config.toml
model = "CTC audio transcriber"
dataset = "read English sentences (LibriTTS-R)"
train_examples = 15625
gain_aug_db = 10
time_shift_ms = 100
n_mels = 40
hop_length = 160
input = "log_mel"
spec_augment = true
win_length = 512
tokenizer = "char"
vocab_size = 32
arch = "quartznet"
norm = "batchnorm"
activation = "gelu"
depths = [6, 6, 6]
kernel_size = 13
stem = "single"
widths = [192, 288, 432]
init = "lecun_normal"
residual_init = "scaled_by_depth"
optimizer = "adamw"
lr = 0.0041
beta1 = 0.9
beta2 = 0.999
eps = 1e-08
grad_clip = 5.0
steps = 2400
batch_size = 256
epochs = 39.3
lr_schedule = "cosine"
final_lr_fraction = 0.1
warmup_steps = 70
weight_decay = 0.1
Rows from block 4, named by matrix and row number. Rows with one number belong to one channel. Each number is 500 + 50 x the weight over its row's rms, rounded and kept within 0 to 999. All counts start at 0. Numbers have three digits each. After the name is the row's rms in percent of the matrix's.
# convs1: first pointwise conv (model.blocks.4.convs.1.weight, 192x192x1), inputs 96-191
# convs3: second pointwise conv (model.blocks.4.convs.3.weight, 192x192x1, transposed), outputs 96-191
convs1.68 115:563513503532474522454460454478431523447527535495542469515505476449475579524529536509542485512418507493526550532518488480502508568500548505429509563454444500525508434430550475524538515593488482507536363466554664571416467529538470520523415500551535470543440453511485554411521494468660511494
convs1.69 089:492533500508508519484473453486452528498453418444456482593446482543523552527511527454417527502468507502576583501583440436422506466453511571448363529450486562507435507446502544466449533509492466476541576430465444474445414520485529508457307470489478514469445485566445479531494492543492504507
convs1.70 092:458422508509567595497446482438486438470539457613419519553504499550447533557436592516512510707464490493515419540478611436453528466505579510443593511554428634421508481476488489504401514420534495558459449584490437551484481517470477585491433582493492547548542487494468493468533507531511493547
convs1.71 090:503497486454567505493530509475549504516514463488483481515551429476462540507469555519474541465502509556491575495505507510535531429506515459472438463575485545499501512503499595398401511490526395509625555595489373532627618514476536412558394376519480446498483535494507390434448503467498490547
convs1.72 087:488473470400400552607577524512477553523455565656459534570509579528522523509500598474494466583541456482466519429503538473486532504498542521507526488466483535547473450467604490519449607447548510492535490518521491525495519437471469436484571472514435536535436528593485560459567521482528597507
convs1.73 114:466497386492413555464494560521471462544522458509569561515445507594509447523493544527485443443423493449466557534460507424494405438541530493406481451522562488402485452507492496506498481502503504475460596527538595246479462441497465499500526530435506503515469552518489518408541473455486516378
convs1.74 118:527612473520570523543497499533474529412602474631567511528490490552612482558490541548500498445507515523498393460470573488478594419439451480468520536509476633488514492539472558573459490500530465505421441472515484457497514494504522582492435551517548586510465484441468470478577465485553555585
convs1.75 095:568525498548526460530498507466511517522522485523625491528489458488460527507510527614484488426424454523527417470495535537535443479525564543497517459472521543538480517517468474650553475548463556491450387514505464451460415515564496351468439437453503472423522511523473386467494543514510530528
convs1.76 095:426486517516561548485522530450509571576512480483499500487462517576500538506489515531499455485481516507483582681487532515471504535534498522430635513489565543520538589420476545429445547534454492550628491527481574697479520532482429431533520506511589510508570545475479511500523539508521503446
convs1.77 090:422495508446449556547527478484556477537529562449597516516531487527563511489556509559578534516487493479451616610519508445474554518479544558460534465638557535516480447437514461513432428389501504471438555474492483511591489459490532554486501518451489554534479524560520446527474505492491523564
convs1.78 103:525538457576552559472426481413708524493479610531481504424526540524489481490521612381506559597525467503486554406475494521542533474453484473467600521510510555498494526498409537504525487386506440503512488395388535496475515483556496528521467478524451485503525466514488527525518495484364366547
convs1.79 119:496462507443472587508499444492636501455409397454498454511466463528500497532539528613471601546492519539506544497507458385541519404553502511466512498540577498386526524392486483419550510471433475483574484554485529596543433419595519532605469544404588507429508507522469487565528459466449499493
convs1.80 092:473464438439502480497548467463556477395515522588567484466481521559382532455494480533528499431549423466507594506453578546512434494559564485443581530577465473497464582560540423552421497583502544515583479459577556545488529439471487495455498497545523457507496512468507644396470450543471447482
convs1.81 094:479511483477474493504516498471450483556504503462541585488558467447538463496562504434412552486459536535460459494470393489512422544496519509481565526542471494510523462469470505595669536478495394521503553499463552530472509457540499415538489510471524541506465508486530607597584475546489474559
convs1.82 110:482464465498503540494467505533610471506558461512342485508524418385460546505398512425537561564582494513499512514400552492434515661484633416581554489515581437476549490481519487484530492522452523531451479409502364457598524462528507431542513482503473470523546527491509522478543456484465490464
convs1.83 101:443414458424535562497583416452530457557535509451525526482486444427445515483412447433524499519530465537538580543504558512500654579434517582555476521508520486498556544469522551441465450473532492463498420432428472410468515549514458502554459552481470509492472502531471481462484438485578510433
convs1.84 120:612562489510605567550563517473315549479334522478508516430518563522608430547468504465507447498547430420367510558546379489585501563564533481519458595456527499486490541537501564444438530544516490480482512495495491488446441507513449540530513502505437499495508511513518587507549546540381357484
convs1.85 086:483539460504455497462655487530515551532464572451654494590516483594532495473541505517536569482463467504482444545438560487527557518519503497514489499463504541430479499443498563499404478594590493493479516530505539513513515528419475445465690572454530552492500551475565513508497491478516559518
convs1.86 089:497509515474524517488516567480528563438547499577471436525502506482555508474472490549478470454478496531517526518471444531543512503549509506532539565384527524498466525533414474520457446405543524526473518510549545517531525424455526390436518541486585471459438470458517642561481482478483519490
convs1.87 086:546484578453518471549555500533553505522472491529594493516492479488431531544495500516449477503575515543467579574500575481458650542470442471502569558618454491523491583599468405445548427471532555511529580521415553569482490403513472478475520490523447506500634448583528426444430513439466355542
convs1.88 128:546538533457541549570509558374517459490515516508495457562472460489534447496463523495523526520483542592523472515394681457502485427552564473432482484444524583526505470452539499490427485503513502514512480551512440485525541531533483451524598469442463454521584495496543376422556440513504534463
convs1.89 103:412454525579529451419454503590495538453485533440472450479507552455564583524487494521478506548517382475609499500556397622474547519469505502482481463493405497661549527513456460490492490559505522440528533400482440546563642528474480521470425417458577495544522502582551475376413492495495528467
convs1.90 077:489487494445460494480552493452551461514537507583459477489478456508505460544445590572531539657423507509440391520552506476507516526491506516445524403567523476471561504492524480504413526581503431490453615500437477446594483459514424422540559541566513592466535484510476579515527492599502540520
convs1.91 097:515528517523555539447379477456432555516508499445366460576371568526553492548559503446479499548531527444530501531549574445507546478529536535489604490510476469426478503416495557499455503454329451531480490492460433440503513490493513515632437477505449607477483500500476538476491512448567526478
convs1.92 126:555528522530553490462416467488517516512523541464496451477468573433592477342500537483457534487460491336527527486519495527577493536499498496538545523492466498450562531449533495538512499495583387549452557516463527446428503410513503491567482537566554517509524512487504499424536536455585427510
convs1.93 094:459495536570505542439447482571546515481475596508470540549565517567531489448486546524485500561465452487447537452487478487537423441501484519529483427500470557534530503415341469570558421418493545526534444551489581433500538454542482391514524510454358490542419528537448569503473487484499592515
convs1.94 093:539529546527459483630523531500465476458501522490473454443488574472476492474609513602492484494467454551489468577466477472521586505523532484509573527643476443511539520525600514514500497594563482485472541475482605361444536472429494745477491416488477461515478489507498596568438527537528454553
convs1.95 091:441528542358549494369454513499459567505503509553377480574467566515477487481446428605454463449548463489504559481495468528564492507493439479493552506566472403443534495602452555584444566500498509532490524432473515537495569510476512381453597376485485400540493473536484626504455536510504430521
convs1.96 110:436568567569510477542475493529622423551493329580512502511504596544438521574532410443499575395570438482526545465489536508509525490400467521500552513615523482519466426511346534467570527525455440510481541470436576498490512549500549537414505544463561431469498525440497526489512501461465487531
convs1.97 100:556538582476472423528536487481442401469476409547453540530520574506554556555463468416537488419603515524442513518526530490527468464462425539525338386457496446457487483525495492529479468631525498520514449510464485434490485494485528574407496523452448504509523462513530394553489518468485502507
convs1.98 104:439575451418582565498510616539507432541485545450478492467466499451546591462500522461541507520542431468585579467507531517497503516510518539522592471480557584471532441512430637513533624558639530547533531508506543457481538472514487490458535450491528401459525488575472410516514486484468612536
convs1.99 094:477555563557542501475501442452482496469525529486454544517558422549485582473603539619552494450549498497527517525448590494526411496503457447384442545492420535519478484462458441619467534535522542459548493386449451573680502530534512492507432506546527440480352487517530434528474564435467480440
convs1.100 103:576473569475480510511491476551416521458511502564471526536523416554481473528470548451499442521564530454390480513519377558527539517449515494473453539512502523500460503495507477420532437407515524454451477527487463540504526439454513569463515536462483519476529535604519497398464545523400608475
convs1.101 090:533502557518430532520483495662496483498469573506492557547467477510545577429562486534550514465440525575573529451503541570498464556466463468490322495425456513531553414496507570544538474484420498497546509482531552500581475539501527495525594544537546516483402517538532509407463531570509484508
convs1.102 104:590604519431535558544471515504486547498504534557494458448466533594605563502555513482515596500517577446538499543478515504544504413539557522486293534594508520500504527391427462446506580554579555502520522557455535471524531485521512494445521504433483457498572550460461467444571531468574524517
convs1.103 092:494476559474512474515586488475493571508446523521565454401489426494504491517493491526492547486533537587537521613474575493459423532503480520525627483509406452570480470345555554573533430472478579469420491525540481547518519487545437584501503448495432483492478507503494546559607473473511540549
convs1.104 116:491512466461542585610521497486473523491516448556651446483513460500524470523509532519513461716508596439510485428498440453531458577517520502539500450500547586502518459328579482506558565430508553503458485537465367593520466491469467459478490509498435495504551514555505564511502464491505601484
convs1.105 082:505498471459509474615610482521487504502479500471442535486486590440548436490548514495527533543472567475545464436512461493494453503456437536375431421572506534425517494457399499518583472577435536453463574391483534566448514482559512512486408494456502553543369467524497545465550566434581492481
convs1.106 107:529488500613495473571306449573450467430530440525487406517572529439533451455450451488566594486479466496538514539503482576517527539533507479572420550500498500543534549692435471507518499502524533471554451514494520503497539523498573418468477483460529484470583525504555515439478480449521440511
convs1.107 090:469539413459522478508565535519562480552404548495496506560583452545493447482458494537556489545472516540557493427493545571457594454552477523491442485473623415522478491478558455524484541620467578520480536469540387411517477488458480446446500548448556537482506509513529508490442468421576438473
convs1.108 100:574525484498472481411486423497529530524505474445443458552489541602511596559546475395513570523535419503528536498486523507523497544509511508481546565462519545494414505533547635548548544506487367515551536504407494359441525477538557449542489618489476517555551506534489571452495518456524621516
convs1.109 082:491562547467533528447515521539509457482484488601444491481517474522628508514483515445443522452482420522496494423407564476492499483520536588460501564515530515462530441382536420455500523502500585524491523511437519438538493489444506613408579495451567496504375476487517347472537528473459509454
convs1.110 087:498464455534448513615506482530514478542522441516547519463421463485493545500536496399530507571502448540443580513487502533508474570484451500570497455497507498490513477392484470488463483439516517502573505497441483467423510510480470467498588468502424554547460509554494528430655499474497430507
convs1.111 098:447492598515430533428519510575511488503499383489437482396544490507544455437555485508523531463524482499528527515504531487425487464461593502550430531751481439475479488523504411528468541466483511482501500552461523602603494536530503517496517481485459526489520545515552461474553565434457536562
convs1.112 123:480657520465437555482508454499511504479422393517538489510493522620460457497515545549487517459518529563505495544562559611521482512544417467561562451538470512486472482528436495522410519491538452502442418420425447549491597465521579488433450494474467482528524477478530609477564554476440442509
convs1.113 093:473550481435563439541471451485537429483475424402414472524582451507458486500469355521485480438472515490489467491510266519450547472459420519456428486499479512526457512415487596488584483509588558521408489466509534436534521528506535439500500450474522530517482532545540427487537502532519487498
convs1.114 093:523536484504578507582392488457534555547451472451495444511443538536491492559411466410498510558575502436504502429479443441490579479515395515534437379549545499430430495419572546562473534501563480459510433491487562546374498541485489539504510482460560557514496497544466428415554440430551485588
convs1.115 118:563532510455564469505536473493603563574545455554435563448461565506515465613532497525456449488546432557396539439478534529452497457524492537538484539412501480464496492471472479517480462600486472435615536566503651539578508513465444513441569525500546511606476465480496452544510557482430623483
convs1.116 109:490437435380548509551490607482491473559524485449445489441551524528452433509545494564526485528519410546503446482490470519526448469510513461525515551495540461476503403624485613473430505440478489506464531558516609467431475460469553492531492470506578508533492511509514360535519498459526537542
convs1.117 108:629472583456474453483491452452591478518454513495517497409438503432490515495539586409520462473552478536490510537527466581449461568494509467436577538498523446574511539576531513555540491497434477533566491495558455403532551496499498445512476551507513380512456499479494506439634484507430560459
convs1.118 096:513524467446608451507571538497513509557481496498487500473519519515602504494505456550495535466502436427517482445477488534493447447461450491537485561541501482475430565441473595485491531549489506504505434532554593597539462515492541814497546584512575463525496515515512492571598503569451523505
convs1.119 092:569456491490497461509462494503456527531550495545556547463522554442489462529485501543554562496543528483449513449500520527568411502508493501498400474581548411565529423517602433514630392473454557451544546517499512388549487475470509519421518462485526483543530472573484528546484543460518410499
convs1.120 105:448429561482514451488481463529567539544489563510569519483546488594550603374466538523533528418471548424506548520443520457506522506522516546480533525447459539479542541497501588406470445476493463484365492483444520524477480512522525395478463510465451511568424526516501477439502546509601582488
convs1.121 114:503583536526513479376457533509474455474511483458424486376563462352596487559460493523478499512445529543546482537453421409436482542483483453457424494541520427513488518504492499538488515458641501543463473502563541495354573542524559443510425441454590523472439568472607534514505511520476569565
convs1.122 102:467577439580553424442391520464549495499461504504559481533481504499448571454486476481455481461490570493491460520538532494439503479480526492490479428367515512530495448456462456450565521431463507411510465486518496600407534492507513449501474525552559525532459496501490556581557537474368496466
convs1.123 093:477543480494556573580485559492543456509531526541558485406524445427539545508564475434472483544522506557484495533525498580534504563514375469442406531521538477462513596573443544321368548597516546542445488416458492475584494507453491491456510561560619512561540475449467531428518451468449390537
convs1.124 094:587522519504473542428465542524495493496569498553498507582547526530543547477519511533455481507455507504499472491456464542456485432585578527457468532490569492481553569527548439572474482475529565496489470546555494583396556567525560348441510552528541345498583484464536484485487507453505502406
convs1.125 082:506496457586394473353414501461536511458528503559466455410564527484470432499406527463470504449534466508488456475522421481460404495511518479475612478491486467512493448555473514586531401345574523551463507507459645531452525483535523491454467489493417412483447503502459524399401534557469491500
convs1.126 092:517611550293540474574564527558457502531533477493489535521524580479481506460445470442537437568538462514478527404511468448509483472471485558500507542404478535499478528485574585527485427554365514473461592550533384436501566499498531569478400464457414496510628555451496495474454518479492484578
convs1.127 116:639514423610505479573581493624447536480510568491511525425551504437442470452475448511486424474511431532514471556474403604507487504443442482505510492474516516507560484595507427481494514566426508511502535567499526427527514504495549567423532502493539499534486446398517538450436496553426521446
convs1.128 097:545477409528543433501474570454444457460515601470521514593506473566609516519556540521506445470503482499328557361560574559511501491555519540531405492524502486552536501547525436526563471516500467485579462486561441416530476568478513455431586562514474557485510492525513522495443463508487569459
convs1.129 077:486472492527561544601407515523532511528551607503578443506474539500497525514523444487584459484549553526456492535575621509447547520535507540439406460512573533459494571530517520416544486370508522486517575495475549475474567500565482466505373446503576488450525516455438481525554587482521493509
convs1.130 087:480461510432485545576661463494544504565532524521474505498498435527496523465423511509487531563524528502524564543475500386505496523519498492509783535509546467470488461454533508531515487542476549483497556500515412420479542517506506564513636456496558459506489528453515513551530441443508609545
convs1.131 103:526546516514485447429573469522470538498516467483512483541533570497520436486513499503510396539503471529480601421469525581526443552514537451566582488497577490459503494553453509481439481470506540493533514433538470692513509494516463545495498465505504498457530514591480558439543513491493506498
convs1.132 083:446514471495476565499505513503490446469390535427586455497487489454535413528432588542488476513539566522549483443418462571571466552472390473368563526507494514583486474506571529546523443445481509493435470569490467479513493460464493469457646493493424405527504501487503548517580483460534474500
convs1.133 090:440489351585522561528484468522540428487468522484475463575474477498553453543557510481501543539485440513500491566497552497495527493488469497467534515645480569454544481447446507549475504418521539490509524606466517510499496508545451498494473528495473476452474547478491538568521477471442418442
convs1.134 113:421566518552470563368510429498466493449442425506505529512549510511490498464565561507490441467509525462395489521553493571417503472576474538553496472493522516540576598490500547600434489528523475507559486499484507626393537521588524450509507549507536517562506511497488525605472475477620523534
convs3.68 122:437465438488461553501563513488463488486480529506563489513477542480492484525552422488466496510547438576468455517477552528509521469539485541478391513500453525518494457495533404551572539503498489499464425550450458594653451548584499483515467606548542549453497579511518514643555592451523536485
convs3.69 080:515476524553524491480438437433549490523474567557496494507583527578542551488550557437541513532487486409467526434589418468496577581469400476454476564597466536549500586539472585589481485511529472595486549491531569616479552566538545651437480541491494503518421474441501559478406431478480482551
convs3.70 103:497503477503473513521525589587582459583498542546558521541418548465490436521444437421598505531510582511478441500424488492494512554426450471571545535521478529482580484555454475549462591539497499528458537413514483535542420524532429451518486498513531471436535511475457471476468598573522484512
convs3.71 077:558439566575536566529438483484526574506500556557541546559554509520433436506467498486514428508524503477490629494532538422442554536528466471526532518472531550374483533432409583532485496474443502520434560511497415463462563498523506522542579507466569473548595445506536515473452524527527443306
convs3.72 088:498603489369443521480383411448537531464481481544442500509484504493579569490613574450505429583518534506482568531540522453498460610465463481498382498484479452590488494583591562530539438554497527501521394601497596479514423545546462526538385549468459507500420502487480543485529461491445426440
convs3.73 115:581507473613607466598562542422541483500510504432492460568428497556476538510472526580451517557480489526521474583553587493503525498514575458440568495355528513457519510530459475458568585498486477523509439431518477546494446464481457470587506370476544507481566481457464509444461493476488412554
convs3.74 107:487432421478550537521543598471433432571428508429461470481478531484556513591455477504468475491518560522563496516497565421483449550394501431517573577561518500480527380513431615513497467538485456559488522481528502563547469387485528420437476543477514525461445515498446411450481522526635553504
convs3.75 089:480540528636405534544438573493533501533528550598478531526513526503455559494483415556454489595502460434527538472544464450466479524526496515651445480488497534453467480558592472529512412567532515464515535449521540492483448531447532603552605536515537445547523510513442489498505523514518556477
convs3.76 077:490521524568584555533598534533433497470494540542464531523494573459496513503540415398488575460497483492542562644503436512525538514590461483488522488435472449521500521471543432477613497421460508442515541471489538466492451416624502421455498524486512541535537470447540527541560532521491471482
convs3.77 084:459511531475566533490434493451498570490524482526605531483541469467497400517510531411475356494561527516479525589514523520479480449487560469450472460487536507627562504458478409545546627480512578520492434584470393495474426527466506581513559433540572401525503453535530526489533492573551458494
convs3.78 119:498604554415544560535554445516505565503425551487480478518455511408513504500502470440433616583522420533473422439579532515528551497523534485450470543439472510505447500554457511486503491474420513541576431516601480550514500448525514490466485506496419534498435486374468523454655526491522520617
convs3.79 145:464521533524472437475443474528480546491469477460452542477503495502491563380540492495482478543419565519507517505536510471452523527526469427546557517500612470503485516528506534544527502495531509497516539455339365526585511564527425541578492483550459515505415518499481490428438539548479502470
convs3.80 087:572542544502491540551448497458505520577489488377439456531466518576407545538449507543502447691425452544524411531458471502519430404412497563459530490427454490560556472470513465422544512609488511541509422455489523562487462520495490602476452536504515567553490524511516602520533474508575485466
convs3.81 092:501466512527511493500557531500415464472514450437454515526543455457499529517525524443453561481500413519477567503501450593489492481484570525464476458502512448482587588433544599435414527646484404477524426394457489469597535427479490529498505506570460439508574471486560439474508471514502396609
convs3.82 097:389459468476472566475513548466381564489460470505460523594405530527609480542532461579469503549525474481558487505427472463508458511499624527520480557517465495479486484458457543492457567500457413514501514460519514521526475534531534426479528447538579526463488481453595432478491575505529486551
convs3.83 102:465498494512516576417527460377572420507539531477467490422503543390500502574535543580543462515472461460533477501514592460522473526561475444503384552435514497573519456517547469534523461503480569514565430523486522531476564491494440401472478519438451483487496557496465494484498455488538473368
convs3.84 134:482629494464514503393487484520564465517528466466423552499459582515426571553524446430537494500514624505451502571456556459461487515532522607533482474464489472463462522504503561542477461572532507545471586504485476463645490529556525509553435489419466444365500543506538478532489524532436545524
convs3.85 090:435430461538448576516541438556539526543494505506607484399542534619467525442505569587489448498441480482504509541519599428520489488507500476505483472398458540467498533528458514484547506443407564495504443455420541561451487561520533592504495419556514441503493510557536629519461403445436509395
convs3.86 092:508545395552458473481561513498468497512458479509560578481463463423510488498498476520499526546509472498504467558512453472545498522513511514422498498377463493473398470439535544428486467424493541552489508422460544501547396496492517458448505498481550450551454498526495646502575642508518560493
convs3.87 091:524473539523545490502477499463565503572432444481585459531564485585519421552555457468538595454451481510511479543537464556552495551482531562452463523399441500561503583511508484496477534535476500490518492423621590510504444519502454487485488507461562506450541465481488593454460526505468533531
convs3.88 130:394476433486471496480549531535477453568440491549496452461410527535573504466434452601515552531447456470490547448437538429498537481372438522541412519536375537550435408501518577548583457516458493470427456510495507588524481548498425498468424488524585567454548456385452512472474452459513490488
convs3.89 098:525525518505537508562537506477468554509394401509603500562630627508491416558494524509520541473448451482436501449590492512436425408489514463468475550515512568510443450496574511525425406492490455511471454535423486514507442554487521532543453499511479599481471470544490520453522474478549553546
convs3.90 089:537498485542565345395550496467483522448553499554518526511453416459479520516538530410517497424492543446468503477361466503526521476528480510563587510478468532434487455425477537411491450393472562493432559515545488563470509556516515438448483509471442495487412501500509513503471432513429473472
convs3.91 100:609471477570462447600552502565572553443482550505457465397538476532503529450392441483484583424530440398483517471429484499435581405567459453477480464410486478526478598482475583485518561467440474519571593454490491531472471510436512405408625468469492461489496513436468511459554501469580469507
convs3.92 115:538480497588531541455485427509496543444495558625557409493518537453506471488580563469565429539495486460453534571548551519437459582525540481488565481424487524419605486443535470573603516539493388431551425543565475519504527516471503449428530490519489450517515450592463545494505567508490508450
convs3.93 093:477532503465409503388560505567524496471429600496507485495444503444503452519519550573511419472395532514522550443466523450510548493510444485447547607501466476468469510437567490495639479474474495511485568475549495478506477511555448440500530464465567498542351523468551515438493532502549553499
convs3.94 102:482476588564547566427456475474571485528492412549472434464482432494424495480566510435580489503467572569488596509480511492501571488534468476504441565460562512530530537492521437522447582445509492551515548522541541455469553470548527442520555575498480502445551543447491445468380441502397430600
convs3.95 090:462442553530468524544469538482516410516606485541481544473470529458490436498461435399527543373520476508460551529489481533535557552638471483571491494616490546488512494634499490484424526641464396511474526500439462519509475470503512521595406531516396524533566543472512447481486506517494439526
convs3.96 104:505541467645542506532629481503491534560572439545471481470509490498563553533524547574584518458482561460551586530439570505551548469498568490512469510504531517502483534462558483362539557509589515534478553518526512514454440533552493537480428411479555530499474509468499448450647471479528558552
convs3.97 101:533499539571461569472516527487427604509501522505426515502492474493450405493531535477586480465449461495463492628557551583426415505477539514497431469465578504408550466450559435432580412528510474465520425611483452428497478520498551628510469485521464461476494489529475529483551465519471487555
convs3.98 104:500443530491535572409534455441463414456551446493448522529513566415592555487512532459511550447472505440482560478526524492469537489507558515515394505433365529518568504515441494477523500482411497539457618532529473571550466498461453480494470477472439497500478514465514465524490457487493529563
convs3.99 108:514536424480521597479529497527475551523484531458534481513458578476487499600545447461563429501483468436512471459551541511443454469486468536455520606529515445504538535494436504438521501493519471529524483544498504524589503472506408491533451488536536573525572501552478495494496642540583517544
convs3.100 099:547558496506478412511516491438476564526473437569499482642476429494503454501497522469547492484533547565516542422512546464521460465485501484444509483479440473442542543463484364559502452506496621524490511456467507440499463494414555551569520519486489379542470513548483540536474584608518639510
convs3.101 087:607531486598474456460557444413530496509493538458463532535574543542508475470362475450525496486517547504430540570510529529567524499502564490481502515532513457502472608479566515521495505506496528483447437558516544509559552545405499521539510529524485441476487462564518607492461489602484474496
convs3.102 089:544520466511444471546522484452462443473395528442468449474505564374545403437425551450548510464573457539519460416508530557477569445494521490567434459618551566519573486600469504403470511523500376551467457521554521450502515486513526545468531476472613460503389549550535460559530517484526515594
convs3.103 078:361524488454558515575446505542428436517449456592561506548569546572493362487509531541459513515542453490435527475530444451471476554485526511462454490538496387392508447587415515571338598479523468563399469546539474608469468547497520546479403533483492384507583482422455571452523482434533479519
convs3.104 119:494503452504495371512501531491492505543526488475533522506501516424399487475431444533571506272506494431509405466431546500533473464518481509481548474485450451440461533395526508591505467377447475515470591471487472528504467499455493437544451502504560509460363436545476474495501493499454591501
convs3.105 079:532477437431426417479508537528530441528550539484582564521456465556444506433482559431444536428520586480557539491441450587556548477519566450580403446513520518573549458603411487504538436552462586478407616481594521446514493500520492498513589538482544428465428526477544552585450454505486515446
convs3.106 124:592521513541478419469605516482429559585503508417443538481386476649474546601525499566491463482458528551523519482536480433505385464439489476454584535618580531530487570323509540517467489483546500485563488556481469497489449508494464542545501413516473475506522522515466428463530466466499561587
convs3.107 089:446528565441525494429445506398502503486569513544497569438467491465512554530462509499483407464502550422428550582533545529519521453496455452523456541546498519545492624467401537574492468424551478539481508460393485415444467502522489563561436488492516444568519443482466479512565540528519549462
convs3.108 101:480584480540472588572535456562569523501533480535530517466573513518559515500400590489555504449477537517450399459524427518590498411476459535537449549527415532459539450463456511501443451457497572460552578496426538564554573422501573477482540501516534395527413536471521520423502475499505529468
convs3.109 084:520431517580605503605449484568538477512560472515552523538505524488517540497484545467457563516479456622550498403509565476475461510523379519549483491461424549443619544482500514530514538492556475469521537530509480557537483453599485423564502490490431502554486556548470599513519416515534481507
convs3.110 089:446590502527553466398492477537488505522409510556408525534475573548493552535601364511473436538526469560475487451485568547473475587490548459483488487457482452533458560547557558510611470485480460451460453526545441541373463460510523416577499496486566633481566531490521489561639455460559493539
convs3.111 092:525512537387491452505430501491446494457530572486531537426478465538517538506552461548492498458456530486425484494548529555471476492464495484493480512614555566506486557438465640564445392479560496471513487468516518417626489457476478655531478460537471560558471550549457444549493529511555483532
convs3.112 125:513458557449455538502513556512474494447446500518461449456463576439477574532510509458521484476466528508519470546560467480409488570441536506608512523508461537491527376496447479491418439526442371492508562584557451480590559528509523456563511586475501417445540490499541448519418584510479500371
convs3.113 087:519539529517517487533560512508497444512552504490430501485527593498514514485545596494515512602522627485557535394532512540568389547519483506504500457549529510423495415428449500631609531541502529522527566454493519479451500500476523491593568480503438457521614503589503508507451546572541500438
convs3.114 088:547385490509442549479465469405507539464501473518491494509480515505451396506514469544477360553410424440508433411507457482480509472567464529535409447547499497415485490548477518484477495464417513600504548470500498426558480554486482538414606426502504465472563494533494492525497518508520547368
convs3.115 126:506507541525480615446582495511538477467476544534375566532540540459479453490588580520545561467489570436460487570446637512455494526494450517525586465556554575559442621498477445458507444578493466454407422483460388486498448466564511483476440543464517456489531471467421516496522559526523447442
convs3.116 113:432570567461467465531575533575506487486491429575529467471471466480544483506551520505378490444485427469571493509435485455470485513508474541422466503470474480515461607530578499529649517393463590530490511490546512532493399473474500539529503471530600546484500535389478477507494379494469526484
convs3.117 100:469519578566532471510501490558487455474484534550487501512482502500474416536417556540527479651546465490505461554529448482419496522533561526516527436484551576483560395471502407513453509505520482418449580475477563482521606512485527485535576418426444416491543498405538541429524434534472483519
convs3.118 102:480523487545494568515550530485526576543642484531474540519468545427541400490472444524555429417470470492522509548441532428479545471487515486540477415412452436434410528528509416468471496474508552480511532476488417556501492431502481569470437504461493446459466505451496531588532595497510539519
convs3.119 096:471573539438461404571507632604451468479524480511464540416567504493445413521400518464448546495531491548449542481460571540418471560509491422558620501578448486543509440445410528539488442470504517520477573535426525444557539513543483462492527359507504478537510486587449562541581512402522576544
convs3.120 107:453526503489464574450510457466510462484512466560434434447491473537429433510501476471434429491503454502507578533490501499465544517473452486480509492424649471544517503471512536545482442558540387541506422516533474543504555528537522511513479528498579431441578464470446576492560530513435428575
convs3.121 115:473504426480417491518493431570521477458471481527530550539447549480479595511485524595522579385593499539514423470449489485519514541506477499516481522483516508423542510465485488557509473423583621475469604403509425428464522496515511459499530497484593479420449482430523384573531556559436449522
convs3.122 100:510409448605504518469621480600455513504528478542584490467485504548349470522482526517501627564530491553556529554403477553462513505512510530504476511558550503510501436473515508493340556457428532507578527543448542611418480523499489545451535538469617456433337534461447606488396510520578500536
convs3.123 088:550512485480416460461562559471554459535494546415520564511484536509515505492477485511508493448518559471472527508510492447473484573507563531436631485462525535493509424490520453645570514568494486521473511514624548526548504423440558534435539545521612475491490562521452492497488519515607575431
convs3.124 088:553480447589533574477457445473540441476667437462507505496551559564421411518426569475508485538508515498497479449514597485495434571563475513525515517545474512575543457539465480585543503567583522551460630519523470482533531457563506391579486519537478462480461525467510550523490499550498589433
convs3.125 090:463544446631440429539504503424470445517391517445505609477457517452472498537485580537548536526496495543570482475518570467515465521487500601467470612418498454484447455551533502494531549503458444531508563458545434537396425485453522568487517471499565537533542549503480461417535576516523478501
convs3.126 075:475442459443559486511449526510504511506382550539523507561485427500426497601573593506498557539502479485595454495469452439551500557477523484486453470407513473431498468470533514453547574436482601494609512401501434414537509499519480357526430584511517547528356497533441520559491543524463593474
convs3.127 113:513544514616553461569486481526476585464447467497541537486532544507576473580508588538477598531542509547484387440490442516442466522504557538481451464505547544496570501579490450470433532539446547507381502513504539511517561576464552461529470453451572502532436562454497475563568410492483506608
convs3.128 090:533460547487509557559607466498508527513550531488491516523488555556501583475554544509534634452511456543565515451506551485485520539453499575444478448526448543420503480534497455534533447551492463560535568451504505536501459423486541524519463644456545436491587495533544545439534541587383560495
convs3.129 088:484458569434521593501535479408443523490515480398533517499482475544565541483471433667475495532482479469519419447448413460473575473493512493467504545534551492435509462471459467421482614554449448349523479479512393497561581510512501488609461495498614541481563489463483559509466554487453527422
convs3.130 072:589488409564509446506593507480500431484503473472510478469470459489544534461442483449561528440451490457458543492456419465490511433448457512497544460401475570469484519579532518488444449526296478509426511491435450486586511504458463463500492493605451578467481490552501464485444525553578487484
convs3.131 087:486568534547633563444466516414486470484484448538438507526463498466570484486580565477513357497544507439498385581468568471456522497541540481537562531502535557588519512444443569528562548518476530527388477477493535452501495561496500500467553568526512561451508513463477446604526478417595390574
convs3.132 087:527537464480499475470549582510458534504518450466441512522505564509518560494430592407405555451425456474553504411557553493511437503477510556510493524521472505545494548514546525471514422480419401484478395510508465583500480502526487445567586507430489643500546512544486482511585477602534614490
convs3.133 090:538527566711508527544518483462469497472463489481554571572504424471517471538483531513454541551480447517510501524463559530525484491499536545459582454390484506461503510492458497490460579424541557513583456426493444602542558474521573443472524486501488469558444454509538516452492515451476597414
convs3.134 118:549414543477494486532457416513520469499446509555539514444499545468483551528336519484486508541440474519458471555504581502563514481610472480539514578487432487406580509438439641487472504514511435483517445519498598558526593542482430487551507425507486533366448454460518520438428535473582462510